{"model": "autoregressive pixel model", "image_size": 16, "levels_per_channel": 4, "vocab_size": 65, "activation": "star_relu", "layer_scale_init": 0.1, "drop_path": 0.1, "beta2": 0.95, "shampoo_beta": 0.95, "precondition_frequency": 25, "steps": 19600, "adamw_weight_decay_other_params": 0.01}
Rows from block 2, named by matrix and row number. Rows with one number belong to one neuron. Each number is 500 + 25 x the weight over the matrix's rms, rounded and kept within 0 to 999. All counts start at 0. Numbers have three digits each.
# fc1: MLP up (model.blocks.2.mlp.fc1.weight, 768x192), inputs 64-127
# fc2: MLP down (model.blocks.2.mlp.fc2.weight, 192x768, transposed), outputs 64-127
fc1.542:527507463465510513488476474518515474483497493487488472474501542509484481532513487530478524486472541476495499498488521510499492532501510500458525497501545487489537491496474507504497551472509495
fc2.542:495484491485523501515494539489479511492493470501497509462515479525509481499466489517471523493523522496497468494520489529507502505500458504499489473517482538472531543494526488478519465500500529
fc1.543:546528470500503544528488564496511505502510483508495503527509482494504414520493544501502534469474460482516497477538449487527438521490489488521504493512531456509485513492495476509533515461477477
fc2.543:500542513518559514462486489470507535509547512476559455519507531492503475512501486483487488486524464467486486487491507519492486501525529462478523452523479503516474470490498516481480509521509561
fc1.544:525513514496483533495514493449512470487527487533522502494521515483499449474449496493448498497525487486516470498541469516478537514531508539468545533471490538477503474535465524516511498489459526
fc2.544:510491507541479516521573496473494483511517489477508521499505521514499473485459496495500543499485504509513485501511505512507487519512495499512518520502456548529497551508444482501528533472506501
fc1.545:475465457491472480515461484491499517545499514528496466470475550490515548488507496507497495451515476542512505474522473519506518472499455490496485469481504516493513483473526484459485499504520440
fc2.545:506502470534487525527521532480492517552483480468479492503510506493498494515510496471518550425483460515494455529553473522516515490489518480527535502500506504502448504499502509535558487485508525
fc1.546:477518470520510486500476525479505488550474510521514444461470483527507493493512491485501506488513463430477528484494500505511513507526573505526508529466476419514518547514479449524495479468493456
fc2.546:459504499473496562475505534521490489499472526551535509489496446515515471469511478489514510476521474504546481492493503491473499490483519473480421456496515487447501488510457536508516481462482522
fc1.547:478487495541490543477440481524464516476487521485490517547486488486509485481445481463479478498521481544488515475485488485490454491534513507504493522502502510488502529528446506523486510547485480
fc2.547:473498508513488489543519501546474489476535527482488520501518481474515490507450549460507507488531518515499506501517500492481510496496512472518505488483470536510502557477511541485500516474511515
fc1.548:519475508473486467538496555502486483500482533493487466562484510546519533472473514438514512535449475546520500485512468498516486515495481530479497463530521551503491506495546519521542427516502515
fc2.548:553462497488515540528499550497500538565470483475494520505484484503454499527461544517521493548497541455459504468530480492546469527466501488481470513502518521513486503515453490535482545549486487
fc1.549:503498489508536487471481508499503493512475467530505496498453503486500516447472505483506526532447458526509493498532524503477513512598535503484466486538492571492490507496453504537505459494545505
fc2.549:549484474516463518516514495524509529499469513466504495523521502481533524489495505440551474476489512493555523509477498511523492483489555471512519490493483506460451500524502546468534514521422466
fc1.550:462508531518489526490484535458500468470532523464482510471504483471487490469509498499484504517495491481520461457545468493497508482547487486503486524510518512513461453532473495522533492503514454
fc2.550:526532491488473518498466471508477544507505479504508525483550539555549525519460502500485499476502484462467531487554473469532509504515462507511468514512503504531516517491513455482509508536455520
fc1.551:514539508510473515480500472486524470463472503563465442508505481535542476464459489507533512494507480502496482496526517529507532507531501516510482487514523507488484486507492492526511564467482559
fc2.551:492486488519542519533498459548509511524478478470541521499523508483496533491541532494521493445513487525489494503491502452504466457500497435509508507537524483478519491548508510456482450467463494
fc1.552:524500535501512508474483551449480495490490485474464480478492526527476549478528460497503498519460486505508519523529508507547485488486506519525519517500484483541495495478502534516502503486494508
fc2.552:534493476492477489493489512543520495502525456484526462540499482489531496539508526497507508491476511519528534504515483514441499493542535503456534500504512493476492480545471484524456508485515509
fc1.553:522485516471515505495503495470494523507551502456500478511519463528476528513544505558491518469477537486488473524539480554469511519504509499498478455481468551484469502477542513483538533480491524
fc2.553:449531515477493521525513502470510512450497516494515525494489495468493485508435502478491487482557476521508518483463480539475473480446504482539487478502499505506538506490520478510453524517540453
fc1.554:492523561526491491486523469508503540513506459460556482497498498532507490496508437513454497534494494498485534513501506489462537460496521526512485507505509474476468480492464501515518521524487472
fc2.554:476529505562480444531516512527498504476487537504477502507516491513529504520518497500472526485522525491527456490459522493521491507503478505513508493508486579537466496564481513504496493497444507
fc1.555:502485523517551486465495503549498476507467473473495488508500473532455527471505490506446500523524542486506538513478497488528477498494479517498553452476462447520510520526544522499502506473459536
fc2.555:499497503495501499483497523511483482495491551499543483479480473455561492552492508519490491528510531501530472453527481462497513533497484505483502540503554455497493463488507517506455516469503497
fc1.556:502475472493488505507506489530506506476520496516528522508468503474488516502456459510510530510528513463482496491499502506494507475509497506526486517514506525531551490514505472483508488484503486
fc2.556:532472514477514491486511532489494509529498503501502526503495531502516500457510524514536478489450460538515468485475496512527485470499497546475488471526524473514497484451529499485535504511475494
fc1.557:483540543484473499463559523504537544508498515503541541497469497489477507462515458478470467529469466505480487493524513466499492526524452492478488535474500539522547550494455497475478512512521513
fc2.557:471534483541506489504408528519504534516460517535514512522532553502548480512494509539527467485499463543463493513475474502460514467496486487481447521523463474474520528487503491483531492464550501
fc1.558:448544483499509533465505516511526487506500487467478486506481501551550483513448482474521522518511490536479453502535468506474504473499466504493471500545499523560514477474475507498511481480540519
fc2.558:536484551506516484536469544481514485459476516495521477492482504459454507528511538464459505490508493522487516524484519514524497489470508463498505502464512517490531455520519512505468517508493486
fc1.559:503533506525493503497510489514470505482443527504506528536473486520513508478512522500485528512478493480502477529485466505468476505492476538529512526488477465494517495508520458466499503512502513
fc2.559:505488548483509515457498514504475478457495471500530505502523508525467481468502538447455463536486504535454566476513483454482495541489537452484526493521513478502496513512494509479551530483489468
fc1.560:470487512496461552467509506504485484509482441490483483504490473493509467496508529506490455489483527548515521492522489490511509536485490525519551488456517511475499521465497470485521522491507474
fc2.560:476542523498509471504523502503447517529508482516538500501463505505491505522514539488567508541474480503515490518480491484511494467478476490518491469541494477540493490479506465502505490476562487
fc1.561:528531526525529502451522516501455536506504532467506525552496475484513501561504524449471474479490509502519469462496463520493524535516483466497544485501512508484471493507537520525486485497499472
fc2.561:516475524509526504496468510519531500482503484470548515502467535493474509493528512542496518490513460489508511535467499490441504511475515495475469486488504484525515519520457497491525508507539547
fc1.562:483500489494499465473468489480489464522507491511553483538484501486503513501500494518493514497496506482474489459506492516476500467498519498441458500530493522502498496484500517519529530489506468
fc2.562:498510485467538485478527518504486519499534493520495486544527512453499553498471498497471534491466480508500517499496533479495471479514523488500514503533501470495463548510511505534523545479516500
fc1.563:499524496442474506461516515492539466515506543479517492459515495515502487503519474534505487502542457493498452435488452552492484521472491475516479496513486504526511497516446475510485474532498468
fc2.563:516495474489510509475549459466463450500516493541532473534471467532516497513498489499453496512487503504531498520534505481449506475514536521495497497490477531504487504467512495521492530471485473
fc1.564:469473502466505499541464538482479500540526515466538483497513458519538470465507512461537501487485532501485486499541515552488529469527490500543503469483503496497498500500476533467532554479506516
fc2.564:522445473525510453488458467525517550476511501508498528531474541483484504490505500518498491517534535519505488458468516554494490568507523537476476484475456547497480526496483484478499482489470498
fc1.565:514534480512553570502530488500503486498515552506510505484492516494524489494522544487517512482487454494498451514468570547503458516533514483463506508432532498488491505516488464468501546499526529
fc2.565:504529504484498492516448524529467560492530521492502500515504535512477472478523521520488451454500481488494436476482501522477504547491466469493486496484495526516491546521511544503485502505541498
fc1.566:482522444518465480516447540501510522501513500516488520446494467527484518480519443472506541514488514502473539481531476537491505508516518535519496501476512469550522483528475555513476478550455506
fc2.566:495544478468560487483523439490510535498533526445522503538444528482502504510478490490511522463484507504517481506439496520469531518444482474490504487507467500465490538528543501535476508505545501
fc1.567:475527498540523484516512524488501488540478528523523521471473486541448539522410524508509547501495494483530468452515553494527532493507535499525497492491495467506489511483488537494488503474471502
fc2.567:547495500433494490488482489519498497484492482540517488479474488522509455487509487508525545536534486535488521512539445536484500511502498567522521458520481473501496444514511512507499511511476532
fc1.568:520507456502498504533522477506508502550480503420494465511507542471494485486520500525525511513521499436474501456492516520550500462469479499498494475526475505515483495478535538539483515513482506
fc2.568:464473490498495475520504464499490473501526472512436527512473473510457520491452505468514488517477512510523519491533537480557482485504470527497507525518525518485524499529520500549505516482475488
fc1.569:506516499520519506528486526485485494463519465516523536459525529504487504504541475496542502496476512495538518491484506436533496521518499495523510481468479550478506504489505486447548501517481527
fc2.569:501474516519483499510519507498529500484496523504481491497489528507490507522504516477495478516457526490465508494520505490520561501502486497513529480483489485510483519558491475479482513501507531
fc1.570:494489523473506459508493492474491491465528515474443575497502512461518528515488507487474505524503500531472490498484490463503492481499485509504491472485475502475490529519490453517495533466465506
fc2.570:506501486493476499506522511460478538545497506488546484540535508520498536501513550486493512529467505512518522499484505529493524501497513450479480536498511467485515470511496525470497507545526482
fc1.571:504515494512493529499525549513525499488488472548517498529508476510531490531492520509504492480497460477494497510509504494505482502506454490461479482513506464546490527490509482488487481506488505
fc2.571:490470526491505512496493499482552507485471457494509506463510484492510552486531505503484485504501488550472467482536506477522506456481495495514477455472488524501496489501529517534492514520521499
fc1.572:529468522477508511434549527509515482472516529493529528495515495509483520498476491479516506528486525519492488454538497496525470483485528507487473527526492496547522511489507518501508480514544468
fc2.572:465487478509493497499504478502517519507458439546470535506523492499529527473490504542491485458532482527462481486451453468495508503474545521517549528522497471487458474496508538471493543515473510
fc1.573:514531508459510446520536500480495487494531455480474507454520520468449467467518483468473506482462555443536479510511503550496513520487476547478496471536516503511499495500517488479486512466501492
fc2.573:500536542509475473521475505459512488453518453522480484462501496466452562501492510481510503514502507534569505505466525492556507474529482492517522513445516523485471456494474471491467542536515496
fc1.574:518468537491504499508538476445500515454479507456490541515512446570491499508513489493514529550476454465478498481481524465456477482558473454514492459478501512515486473498471464502493530488446525
fc2.574:545486450454480468525482504482454540478486468471493535489492491449516525477496493495435476506540550479542500504487489521485503542499580523477499518507517469507516465543516524545537491478495483
fc1.575:484489500488462495483557504517496471459490463454485500511485499472507532484458473536445486491532510464514482529470530513495496454471520520528548546458494540475501456504453487496486504485505491
fc2.575:525484515490522484514514500485470545502527499558475482513464497518518444481506473513474491467525478509487474512505520472534464522484510463473470505481497520496490495510521497510486507477502458
fc1.576:509471510524563486502477567471487526524504508505524471508528498503524519495560496469533510481499509506483509469492476485473481511532525499458440528507504511477493528490483474511512523470482550
fc2.576:471529512480482515537498466504515504488526471490482511460528501453479530462509442525480487480462524512516490547524507516521537535471488506520501493493479499536490491452501526491512490504532465
fc1.577:475489487466532533559461475499485531548509510480500526527461482534493494489478536486494493504483495477520479489531461516515523508494496514507484536532496517507507523492467509547500520481454490
fc2.577:520476481527516458522544533493474487487441542521512466482535460528480475501487438497485456537498502470511501546516524467462493494457509510515515485500548499463459516510497490525506506512518496
fc1.578:500521460488454527500437479479532501471551483473536510487551485469479468543541488485512511496521520483530474444505500509509495507513460480512489507532485470481474511534554554499513505553475484
fc2.578:494512510510469478502499513472472498505474503509501513443468511540503449524491551488488515474519498514493477522516480467496498498534531483537506546497525469504494538493472465529533488467493474
fc1.579:494509504515507488509528568503501470484497530492472490524456470511492480531520475480484532486450513433473507512536472510496482515510547478462515521517462480483508493503473475509512476514445487
fc2.579:525507455484460510482488475518492504528482493496536497486506536511530470502510506500524493518541496516522489508482457484482481507471493450507495519498528501473518487531540524522514524526507550
fc1.580:534507500495500535493506482461530472482508452475488492502528493535497503496499479494522529494453524476518510470542471453510483460494482483533512469496516487501470505506527503506500516506488475
fc2.580:500496518531473490481494493503511448557471535458506474443488504525470512453484519526488521540477477531533532479498507498486497501505506522562489523503540480490525521523518513461506534550509521
fc1.581:478515508500500508513519515489513500507453452503473514494489523467527462491500498471524512516493541465483538524502499513472482514508511485505511520496498488480509541490502511454532478499474500
fc2.581:525490476512478505460453493509537532499485543493538559492484478530524568510495500493484479484518481537497473503499513499480486482444494450512505545471512522494487477462468465569492458547493478
fc1.582:540522501506462459529491509475523526473501512496481481476508474471473524538503552490439478482547478480509505505500490533493533475486504513498496488487498548485495551463456510499478513469521488
fc2.582:515533522488483513499516501506500559486488561450532494466527486519514498511490457542525504537452514474512510554482522520538527504533495485546471515496515487504462508472541505450504541513533463
fc1.583:525518513478522488544495504517471496492481449469481469513488479494475499467467532508546519515530488515536509496538566475454507484483469511499509502467474496517524496484523526446487507484467471
fc2.583:475529523496464487498498451440523534503517479541460522513514544510514482500488491503479463474481480485518461502474484482492516505493497508479499480507532538521481501524457481500528466495476497
fc1.584:519497463510494507462537471453463520510486504481458492533513470493468464477474485527479476510462459487511506495495522526533482515520484530499453546471511497525496532481504478478533544489500462
fc2.584:503528488488537500505441521500536484528523482491513521505523547495473515508548468463505550517521489457489480487500511523484445498488538508496503513497482458514531504542545502458521514499507500
fc1.585:473514501516496523510452517496500496465519495484478553488477490491497509475535472463507546472458512499474478511517506472514531528478512523527507503494442484493487470466500532497522521439490503
fc2.585:517495523489514510538486512499539508485555477513519499539499447499514505568496512542499481497522486544544504487456527519512546509465518495484523530480514484517463506515473474512493485499509501
fc1.586:501514467521512484487468491520524523516498541504506474477494515487492499536522489500478494512477485529558518468515526500517551522514498504483471503503514527492494508540530500524491503508508500
fc2.586:516496461546497507518489491525453491521537483482475519538510485458487434479512486488510516474493519508503486498493495439533498511491513506530534523518510501497488469501509514494472493521502524
fc1.587:511466459481496500559511538479515453544497518470526501484459512493510496514510484544522512490493520488486467526514501447491504463450511476508423520549517523507504523482533513514469526499493505
fc2.587:464499489472503494458554530492462448477474460527477520471511518488473472506466504548535469515458522505522491484503502527445509537460513509547566535506469535486513495509522549508491538490481434
fc1.588:541479507512472498557474478518444481526489488479504523465485471466509521524505510499478492491487497501461501507486501476519475534498495506491487510472457554492553549475520514503516496509485527
fc2.588:508510510507525536495481460483516561464497481464512520481538551522505497478493527503488492521476484502493490532475517511509532496437464503493464485466528502481543515543500507537505471515548469
fc1.589:506482489503488519502489487532511534521527487520528501450451502533492469537496505531488518495517503472467550528537538478535507495546465517490488462462477531509490459476527487494529469528517485
fc2.589:532524487574473496502495476533517472473496483472511488519513501467514552525554446502471528472529476494488557504515508525464493468492528490508474490486532483480487506511534487516522489486523505
fc1.590:466479480505475529477512521486567496501533499522437511517500494542567498512449476473509501464505504491488477509478474488543523512516502511506505505527491519464512475478480518501468514465519461
fc2.590:502536476475507538523507479499500513476495484495482526518512498510527524521480496440495510542498513460512539489520492538529535530442537511523495493517474487544484512527478492477450457482456506
fc1.591:497496512515493512527520515481480477540478548489520458480488469512537498445483507486463510460486533514551532520511554471482531493514490516448453469461527509519481506502520523494494514483465531
fc2.591:548529504481524519518526522479519499466522513492484502491486493484477490518466505474503464505473445508485450480492491533547503513476478475527542495484485476500521484472492497521482505509505484
fc1.592:519519516499501473503531484496500503500520440479471504495458503533533507438478502529546490528459505508513491528510489511493529523520484502475498449481485490504460483523524528483479451480482552
fc2.592:506528502482498492480486520519506502478506469528560516544498485528516467493506548479510447476442513493499515500514498509508470511447479503499535499487482520516512516489494517523425514529504491
fc1.593:513494485495477464530486518476487538498487445501498553548524481531487518517542540460523503506521491506453502477580489514568539499506519517554507453495517486507512530500558483527508517505498473
fc2.593:510485511517509479511489530476502428531506465527488463528442511499559495503506524494468484475457470524533523452514505507469467464472514450530547536497489533584491474522540488502481455511512494
fc1.594:481538480498487527486497496555496507500474491502531509530518539499498498489485506485482498489488518524461459461477515537472465515491495463505543504465484533545494446526510477510498517539499527
fc2.594:508529453508501474489511539483498495526496524484530480487417495494540471495491533501512511501520497497520538472509512462480495466519505503500540476535492497450541491496523508512472511513496471
fc1.595:509510523477498523527497487503493493532541465517466489501482524510476480538509487491536497493519530471505475461540487506464572438542507524517509526529492493496471521491524495492488481459501497
fc2.595:515499495515470507473514478515489482474499472504476491504470493536471486516468495504502441505482449479496512482503467502544528504447502463526463493487497495536546527516514526497549490513485514
fc1.596:506492470475469525503500514472524516485448508551464532490482488447516421526494520505524508499462538494500478423529489497527492463506564453506474496484470580489496527498483508555470469499519513
fc2.596:521521506477502495527517507489455522458467496537518496488495463529462505544516526471501446522536487519499528524492515498488472494490462511465530491505503501524508452506542521506521559564482504
fc1.597:493562485508532516504503495462500487464462515446541493498520445510476505513558495483494496535509470534510504514490515526455506489519455552464435443471477513528500491498489510548518529468513491
fc2.597:526466482503455511494515515512434467491501526524467493464483461503496545528507496519481550522527441474478494531489521525517545487503481435472521470529489515488514469514485497466510504489479437
fc1.598:552478475531456503499483447460504482494474502517497489513517501487485482498497490515515520479528507489458506528480463497498518508503506477501452448502510487505537522483551495487473535525530464
fc2.598:537523501468467492487484525471498511528450547478489484516573487497467481504481504482500532487474474471505516482488480478462498517510504535495523522486511533500480518479521517502489481486532473
fc1.599:554496491486493494481524475498475528509517487450483496523514513513516488508482497512471448500488505523515509508516504511537486505442478525506522488490515541503502495509497504535498493460511497
fc2.599:507512535496536513489469545504547549492461487511515464495486497517500497536519534495509487518484504502474477486506495483478539520534529480487515483506489511501490507483508520495497509499493521
fc1.600:504462523518474520493507520501500493523567479507485501494534522579500490536490466543441513539504512522541509493524503499506480527502523512489517522454511503463558496501475497464479526484457479
fc2.600:505533482518487485506484470505430546494508493514517511488526514446465529493487514510535437486502477506508522485471497499502481466505460465503485508475501488516477476486507465484519541501501502
fc1.601:459480501519484500515474518460548529493521522493532562499508487494469492487494467452513448539497537496500549468491512546503477485499507526505519493480520496539461524498520545503477493537509491
fc2.601:512512514492509542512495523522485478503513487487497457520481543546487465521466468529495568518489476495515539540490479489467524462512468457430506476504513516464503486500503527454495492492527537
fc1.602:469458457483543493495535478531477487484484496517487452508506488486507539529468507520485552462515520501491510482506549497497487502546470508488526521477471465443487483528488494528490501547473513
fc2.602:515480512530439519535462491517494475495500537510515438501503478520498460509508502489505512497492508478516459500484464526494532510530500520460488520511532509542545491562519488489514502485490497
fc1.603:559465474466479503472505504521514485486499538546526547502468477460511470514478521510555497526472536503509476505495446456538499559483508511479480493501484519497555506490504466510504530467497502
fc2.603:466477536510513506523441511529488514479491486483480514537538492483488509535482498548495485496517528508484539488507498486459501520512498546556506476457511482486489512495508468492472527500470478
fc1.604:505502434507484509451504484457520501474474474519512539502490512539500486511500495512504518466440483546476510493496452544513528519497492495474541494522477575519463461499531480474524470508505487
fc2.604:480498487480474492505469511499487453524483576489467487483496529536490517523482567460505455511524502463508457484448559453492555539499503515479485531501502494485555446501489508531475494451496505
fc1.605:548476552511455494510499471474490527477517494475519502521498492500490486487473526470482482482516502496482485537489452470460508528527523499499531543551500491496515477510565516564490479476502476
fc2.605:461544526467504544501516503553459530512532474511481502542441530482523544509534517473507495536451514516465523468495473477509495469504516486479474520511498504525520517495492508462556574512477517
fc1.606:517479498507486483512513515499539473492514499489486529509516438485483514513493516499523504513450486514512506546513520461560535480500502506515528493465501535459479530463477470505505513520441517
fc2.606:487489501502529491502474510533488490476538506510521508492479538463495472514462453476491500475492459531489470504503513530491494486523503493479511478491525469496495512451532527508497483501508461
fc1.607:510451469543472490519522529497491535495469535510532553486511523493480469478507499487489524511546547452496502551431509519489457504501490521536499480511486473501441499478491470530492497552480539
fc2.607:543489467497523506546509468506519518500477533474497439497474499487514438500555513493465511493499509528564500482550523433513544498490494495503538502432478513494474525513548487527549511462543453
fc1.608:512517438490436510512491527470530544529497488535518507492509477537510512514502500485500490530535472493455456484479486531491508508508476521460451499513480508519512461491466433516511527564493499
fc2.608:511501472476513492476492510496473465507483489455462491497549477491508468471534508499466498523477532512535509485478486539540478464492519474511479521523489535473576512543526519476489509512496465
fc1.609:517487455441478505524479507486487495514514473486505491493507500476531497502531498475481536516546458469506500503501508518500525489475495509526486499461509542503544499481469522574475489511469484
fc2.609:489502495532509518518504474501547560483476499531507542493511468488494525501479522534499537477486508486492474495484538529483513498514519486483484484548498533488489474468510491504483519516493501
fc1.610:513522479490480481528471477504526513489496515462499512543513510488532479479531490470516509491494533446483524496482516509482515536494501522512465515506517518503505528481483508479478495493498514
fc2.610:480488509519486482485498497504508464530502480491534456487535505506485483505450527476496502527485519491520498527484490451507502466537555509472456524540507503497513512467502521485562476521521470
fc1.611:520487521498501476501508534478558519515476520452496494552513462529495508499525547511500504515524482515506506505453520478504478469549504487476521464542488502494460502492430432464516545494491492
fc2.611:455496508522506534508486481529482504524580505509511519519501532499525536498448504436524489508530478485454475475522529512516525516478496492512545469521509523535510456526515526522469509496498507
fc1.612:470484468478507541466546516526514471481504493478497491531517434491493527487518499494514461491476506527474559487489540504521526547544450485488499492475497519481459525530527501510485526502494486
fc2.612:499493500517481484514496459490478536541511478516512495507516460515533496531489533486521520539505484471475496512498536500511501499493528513483484495497482453485515492490517518458471525499491522
fc1.613:503460494504517504505536479507486512493488443573517486473436496483481554519514522477524531514513499515494485483471516510503492493502490437503520521489500478526496530530508506509531480468489498
fc2.613:504484490486473492518510519525468473539503497480483508514534508518470529501504488538499488576491487527491501510515513471476536533533510473518470526498473471508564434455468483493536549553466476
fc1.614:532525510529464491481522462522497484486489485482486468502533519545482504469504509471478529507487498473482522501493542466471473494534500463491488497491478505487469525492515502517476507531509518
fc2.614:514471527482480517493518505459506500489525510507508496483479551486498479494473500507448494488538457512563476488518466474526512495481525497538476478528524514519493538527455519521536543474500484
fc1.615:470517526511527504488483510512489447554486453492460506494517490497510483481508479473500495519482492475520525537531553506479522564534502478518538487544502494521517462506487490510478485507458512
fc2.615:473461492524507503466500462496514478524480527499537479484478541495485517466496497490512499465483466524477517456508489491477470518468507488452534521506485515474537507511500549509462496501459483
fc1.616:540503477536502483503488525519501502494480506495492510468467524492508486489476487546509523475534524483510477506508486500515519534497495508497535494493456501523481548557462513505529534493459458
fc2.616:512481483528530474480495501524495533490510478511500497471485505520479571513534514485482527552450476497471512487539496496510489511527547511514463532525498545465488504481469484486510485489510556
fc1.617:522495507540510505494491494512511489514506529454521477504493468500472492511456477502508479468498546521466517475503492464515529465512502485485525463509469481510502464534485524478568560462511519
fc2.617:510511508496479502517517482475492520502498512521452510459524546465540570497469489528463506522465521478476515527542497503510471444516478514518466513524537483501483507511544500533528494486550493
fc1.618:489517533477489457524484531457532483473467526551510505535516458466519472489524531445452537518537451502495500513476476484496437506492515490527524471484528476512490475464478485500497462538512477
fc2.618:486475531511476521487469475489499506478507482532525536507520522495501476491496491525506494520477535525500524502515458519523465490559478509510509462581498495490480497542505482509431519508498497
fc1.619:483489515482494500508494499500519488510479490510525544472523500510499484495495516493482491484513491492543520520506526492483512478537491503470463466500512543490520512510464501509566530494488563
fc2.619:509551445518551472471492490510495465505485475461495498513472500502487495508519514523492478485472463521510516513484494466502492492519521521550528529504458503508520501462521514501451461506528449
fc1.620:490450529538516485488502492513479514545545522546478517463458494508515483469494490491537484492529520504475521485556469510538520523505484506496503520482476444499462494540522528494515472478535462
fc2.620:479494495502513513514480515487537494518498476444515494524498479507517541497507528525473505501522516504502542527478502457429495477471489462518469458507513499519465506503486477466474480535478528
fc1.621:484535509446453479463527510528519508489517479524531576535504457476468458493531481472466499484505476513507525509481551467550511501523480478550514503519500533520507483518507474465518477515514496
fc2.621:486465515488475506487461473552456513454502510491503461534533511522532515488431494509525501486507508536491503473508478496503519473474521490553518519519507520524513537449500496465523521495477502
fc1.622:552481521472472469480475505466517468541486493542498518473460504502503470490527517512482481445421510498485515516508496543523507452490512492509523475490528510483531497547491503511480481490531494
fc2.622:506533466569484497487436525464486479535520485513480505536530475518535519554513536541489548532533545463510470496506486520538554499489452481499493521502482501514473486488476491541497474525486519
fc1.623:500493511490545513526566520496548522524507474497485490482529496439488503512501512488533536453488456482514485505514493512485530492495478515519505501497482495512515495498520453471509510450551484
fc2.623:485463494469531466543481508538512493481483529501497502535512555545514496515492525502514518550474465501483505533559460504540498492511496504491527448512506477499481480502463493538489504527526504
fc1.624:480488497525475485499527541522503489522471502477508535460466517530526518475545510482506532485547494497502438510503493476488520547473470498491532537522476466495510456564488478494465505492456516
fc2.624:488500516551507540460506470511467439497497491510509472534499501532531511470506490497508519481494510429511518486485469479504515438530461482508523483474541457490487530476548533474492517512491538
fc1.625:542513502507510502531487483489460487539499474562497505525510508504450506522528529518453487479504542426500486518503528503525496492522491521447513514513509475497527559469496469507489517504472486
fc2.625:488453516480488498515470521545527500488535547501501509518476483469526522519510499484477504484478520499512470514516516485511510469424555509511475513517537458514506485488500522512459473511513514
fc1.626:482475525483507497514489514447531489508539500462491502521511503505443540503507487506485503508522520521500502499479479457473531497480500497467504482495508492506499504499478504469470505488497485
fc2.626:512483472493499496478524535519473443483472477511497488531484500517521523508516472517511514476500517527465518533478458507554477492525514514514491491482519486491486538501544530513494472492500530
fc1.627:463499493498484459524526462525531457476522480498509539533550527480483472515470508515497519477494504530495489436501490477489556476515470502530456479491495484506489472525501486489490489469497473
fc2.627:488537469469467517528518497507480479532510478510491503492480497539440481512483495493518450521512522473484502524514540481453498524506449484474507453496521488500495523513514516498541528503506494
fc1.628:497460500518486523464488478503494474551528512467491520492473487433469476476505510531530463502502489494491511493523503481496498517551523478499466517524510516473498501510460530484488495509500493
fc2.628:507492502470471489498519471499483498486513485488530471488531491515494504422486543478512554541480488489511507493493465509570493547480496504509505490456477506505499483527491492481530513461512519
fc1.629:495498505509507515492505527500509509524479490502474481454502481526515496471504458507521467510456467492514486498474538501493504472427485459525457445468494563521511477494487506475508503497472512
fc2.629:483513503498506455483488523498494462516519493522510499525518510468488481497508506522456447546541475507499524474556514516492490577546522486493505502526505442499493463509498526514494539546519482
fc1.630:488492452497496497508471526483499479510480478554508506595440451527531480467514498493472510482526538472524468519516514525511478459504493505490484505522514508513469480526545458508466507532486513
fc2.630:495493497517499475490487508478511499497460476516477473492508491526498463494509516522568539533491473500491510525463524507460507463464497475557447509491516494452549481448484530455544496457500483
fc1.631:493469498514526445518495484516530465522526498524489523476481533493525515469440484489499483479526505523501497507546512466481503510506498533508497449493520491486472518496515498480524538479483464
fc2.631:510521471476507498498536476491526532457465490562467525483530463519525533506460502519551498537501488482475444513483486523493468493564523492443518516501469530506503539484490509511486508504513497
fc1.632:504498481485487470481537471439508504459500493444502541498515444479460527535469516445476492516492517489495498484460496498487501506509532499497478511481479518526503494495517503550520505476529478
fc2.632:520462474529503518521453485519538500502533506476525490499474458518475507452505531548495501489490550511462449471504508468477478528451506503465481513525511510513500492469492459471495498489456489
fc1.633:475526517520532531500494479455513501505483543520557481528499508501478497470500474473499496493477487511519466497515508506494481519510482474492496469462500499488512467485496495479567521492547528
fc2.633:546504532446453496520547486483499513530499506461493503481480559470492492529497477517527483492487460510475481526524539505485508494528497514505524500512459524524478538483468444493561550503516493
fc1.634:515519491520519471517477515524518515476521530504456546503529474505519514503523472495521524478474481492494505496508497462562530514476517493490485468452521478502543518479489473498533501485513469
fc2.634:481474458491480536499477512518514501491472462517490412464523509504517514485481524463478536509489518524520530516500522454498531477509507492515495520491501560531523492507488522531470449514486496
fc1.635:495486475519464491516521471519517525523528527549524580460488510498494511508533467499490501497511524501490518489468485528515491484463489548495473514498485511498475505487494464469490472496504524
fc2.635:484467538462485503470480466507510531516529488437557487483464493512543477474512522488443521487502512501492559492507524495460549514507524511520473528462524549520548494477456473494467509495479496
fc1.636:489476503498490486500515515532545510465545522451525532451551514516532453528510517509507523475474481491518479512482529459471481503457456550517470456474489475498506527534476517472488466541510516
fc2.636:496516505475499476487536491472495507532530486558488457488500542579459531473507485490494478462494488529475529511549457456481581549496545461518496471532528463499481492433511506488532493491479517
fc1.637:529528490500514514503482475535492496506536486528516497531470524475517474489581485505488491492484479501492527494502488484494521497532527473519495531453490482508494490522497542505490492523468518
fc2.637:458512516526505495538464501540482496524478534466522493460522525488488474507499513502488500517541533507495497511501487515460470475527515466493488488550529538494559473514456496510513512522492432
fc1.638:480460525513485517547451533513504469503473483483485505499478430529505501539509527477481485473490556528489466521550498537473501517454496471497499478499501535497498528465539486554498512472491501
fc2.638:529495503465522533506524484475519508504510491473551491504507523494488502492474511508507501470521480490521507446485525480498434494502509536498491539456485458534505506515459497531516536509474498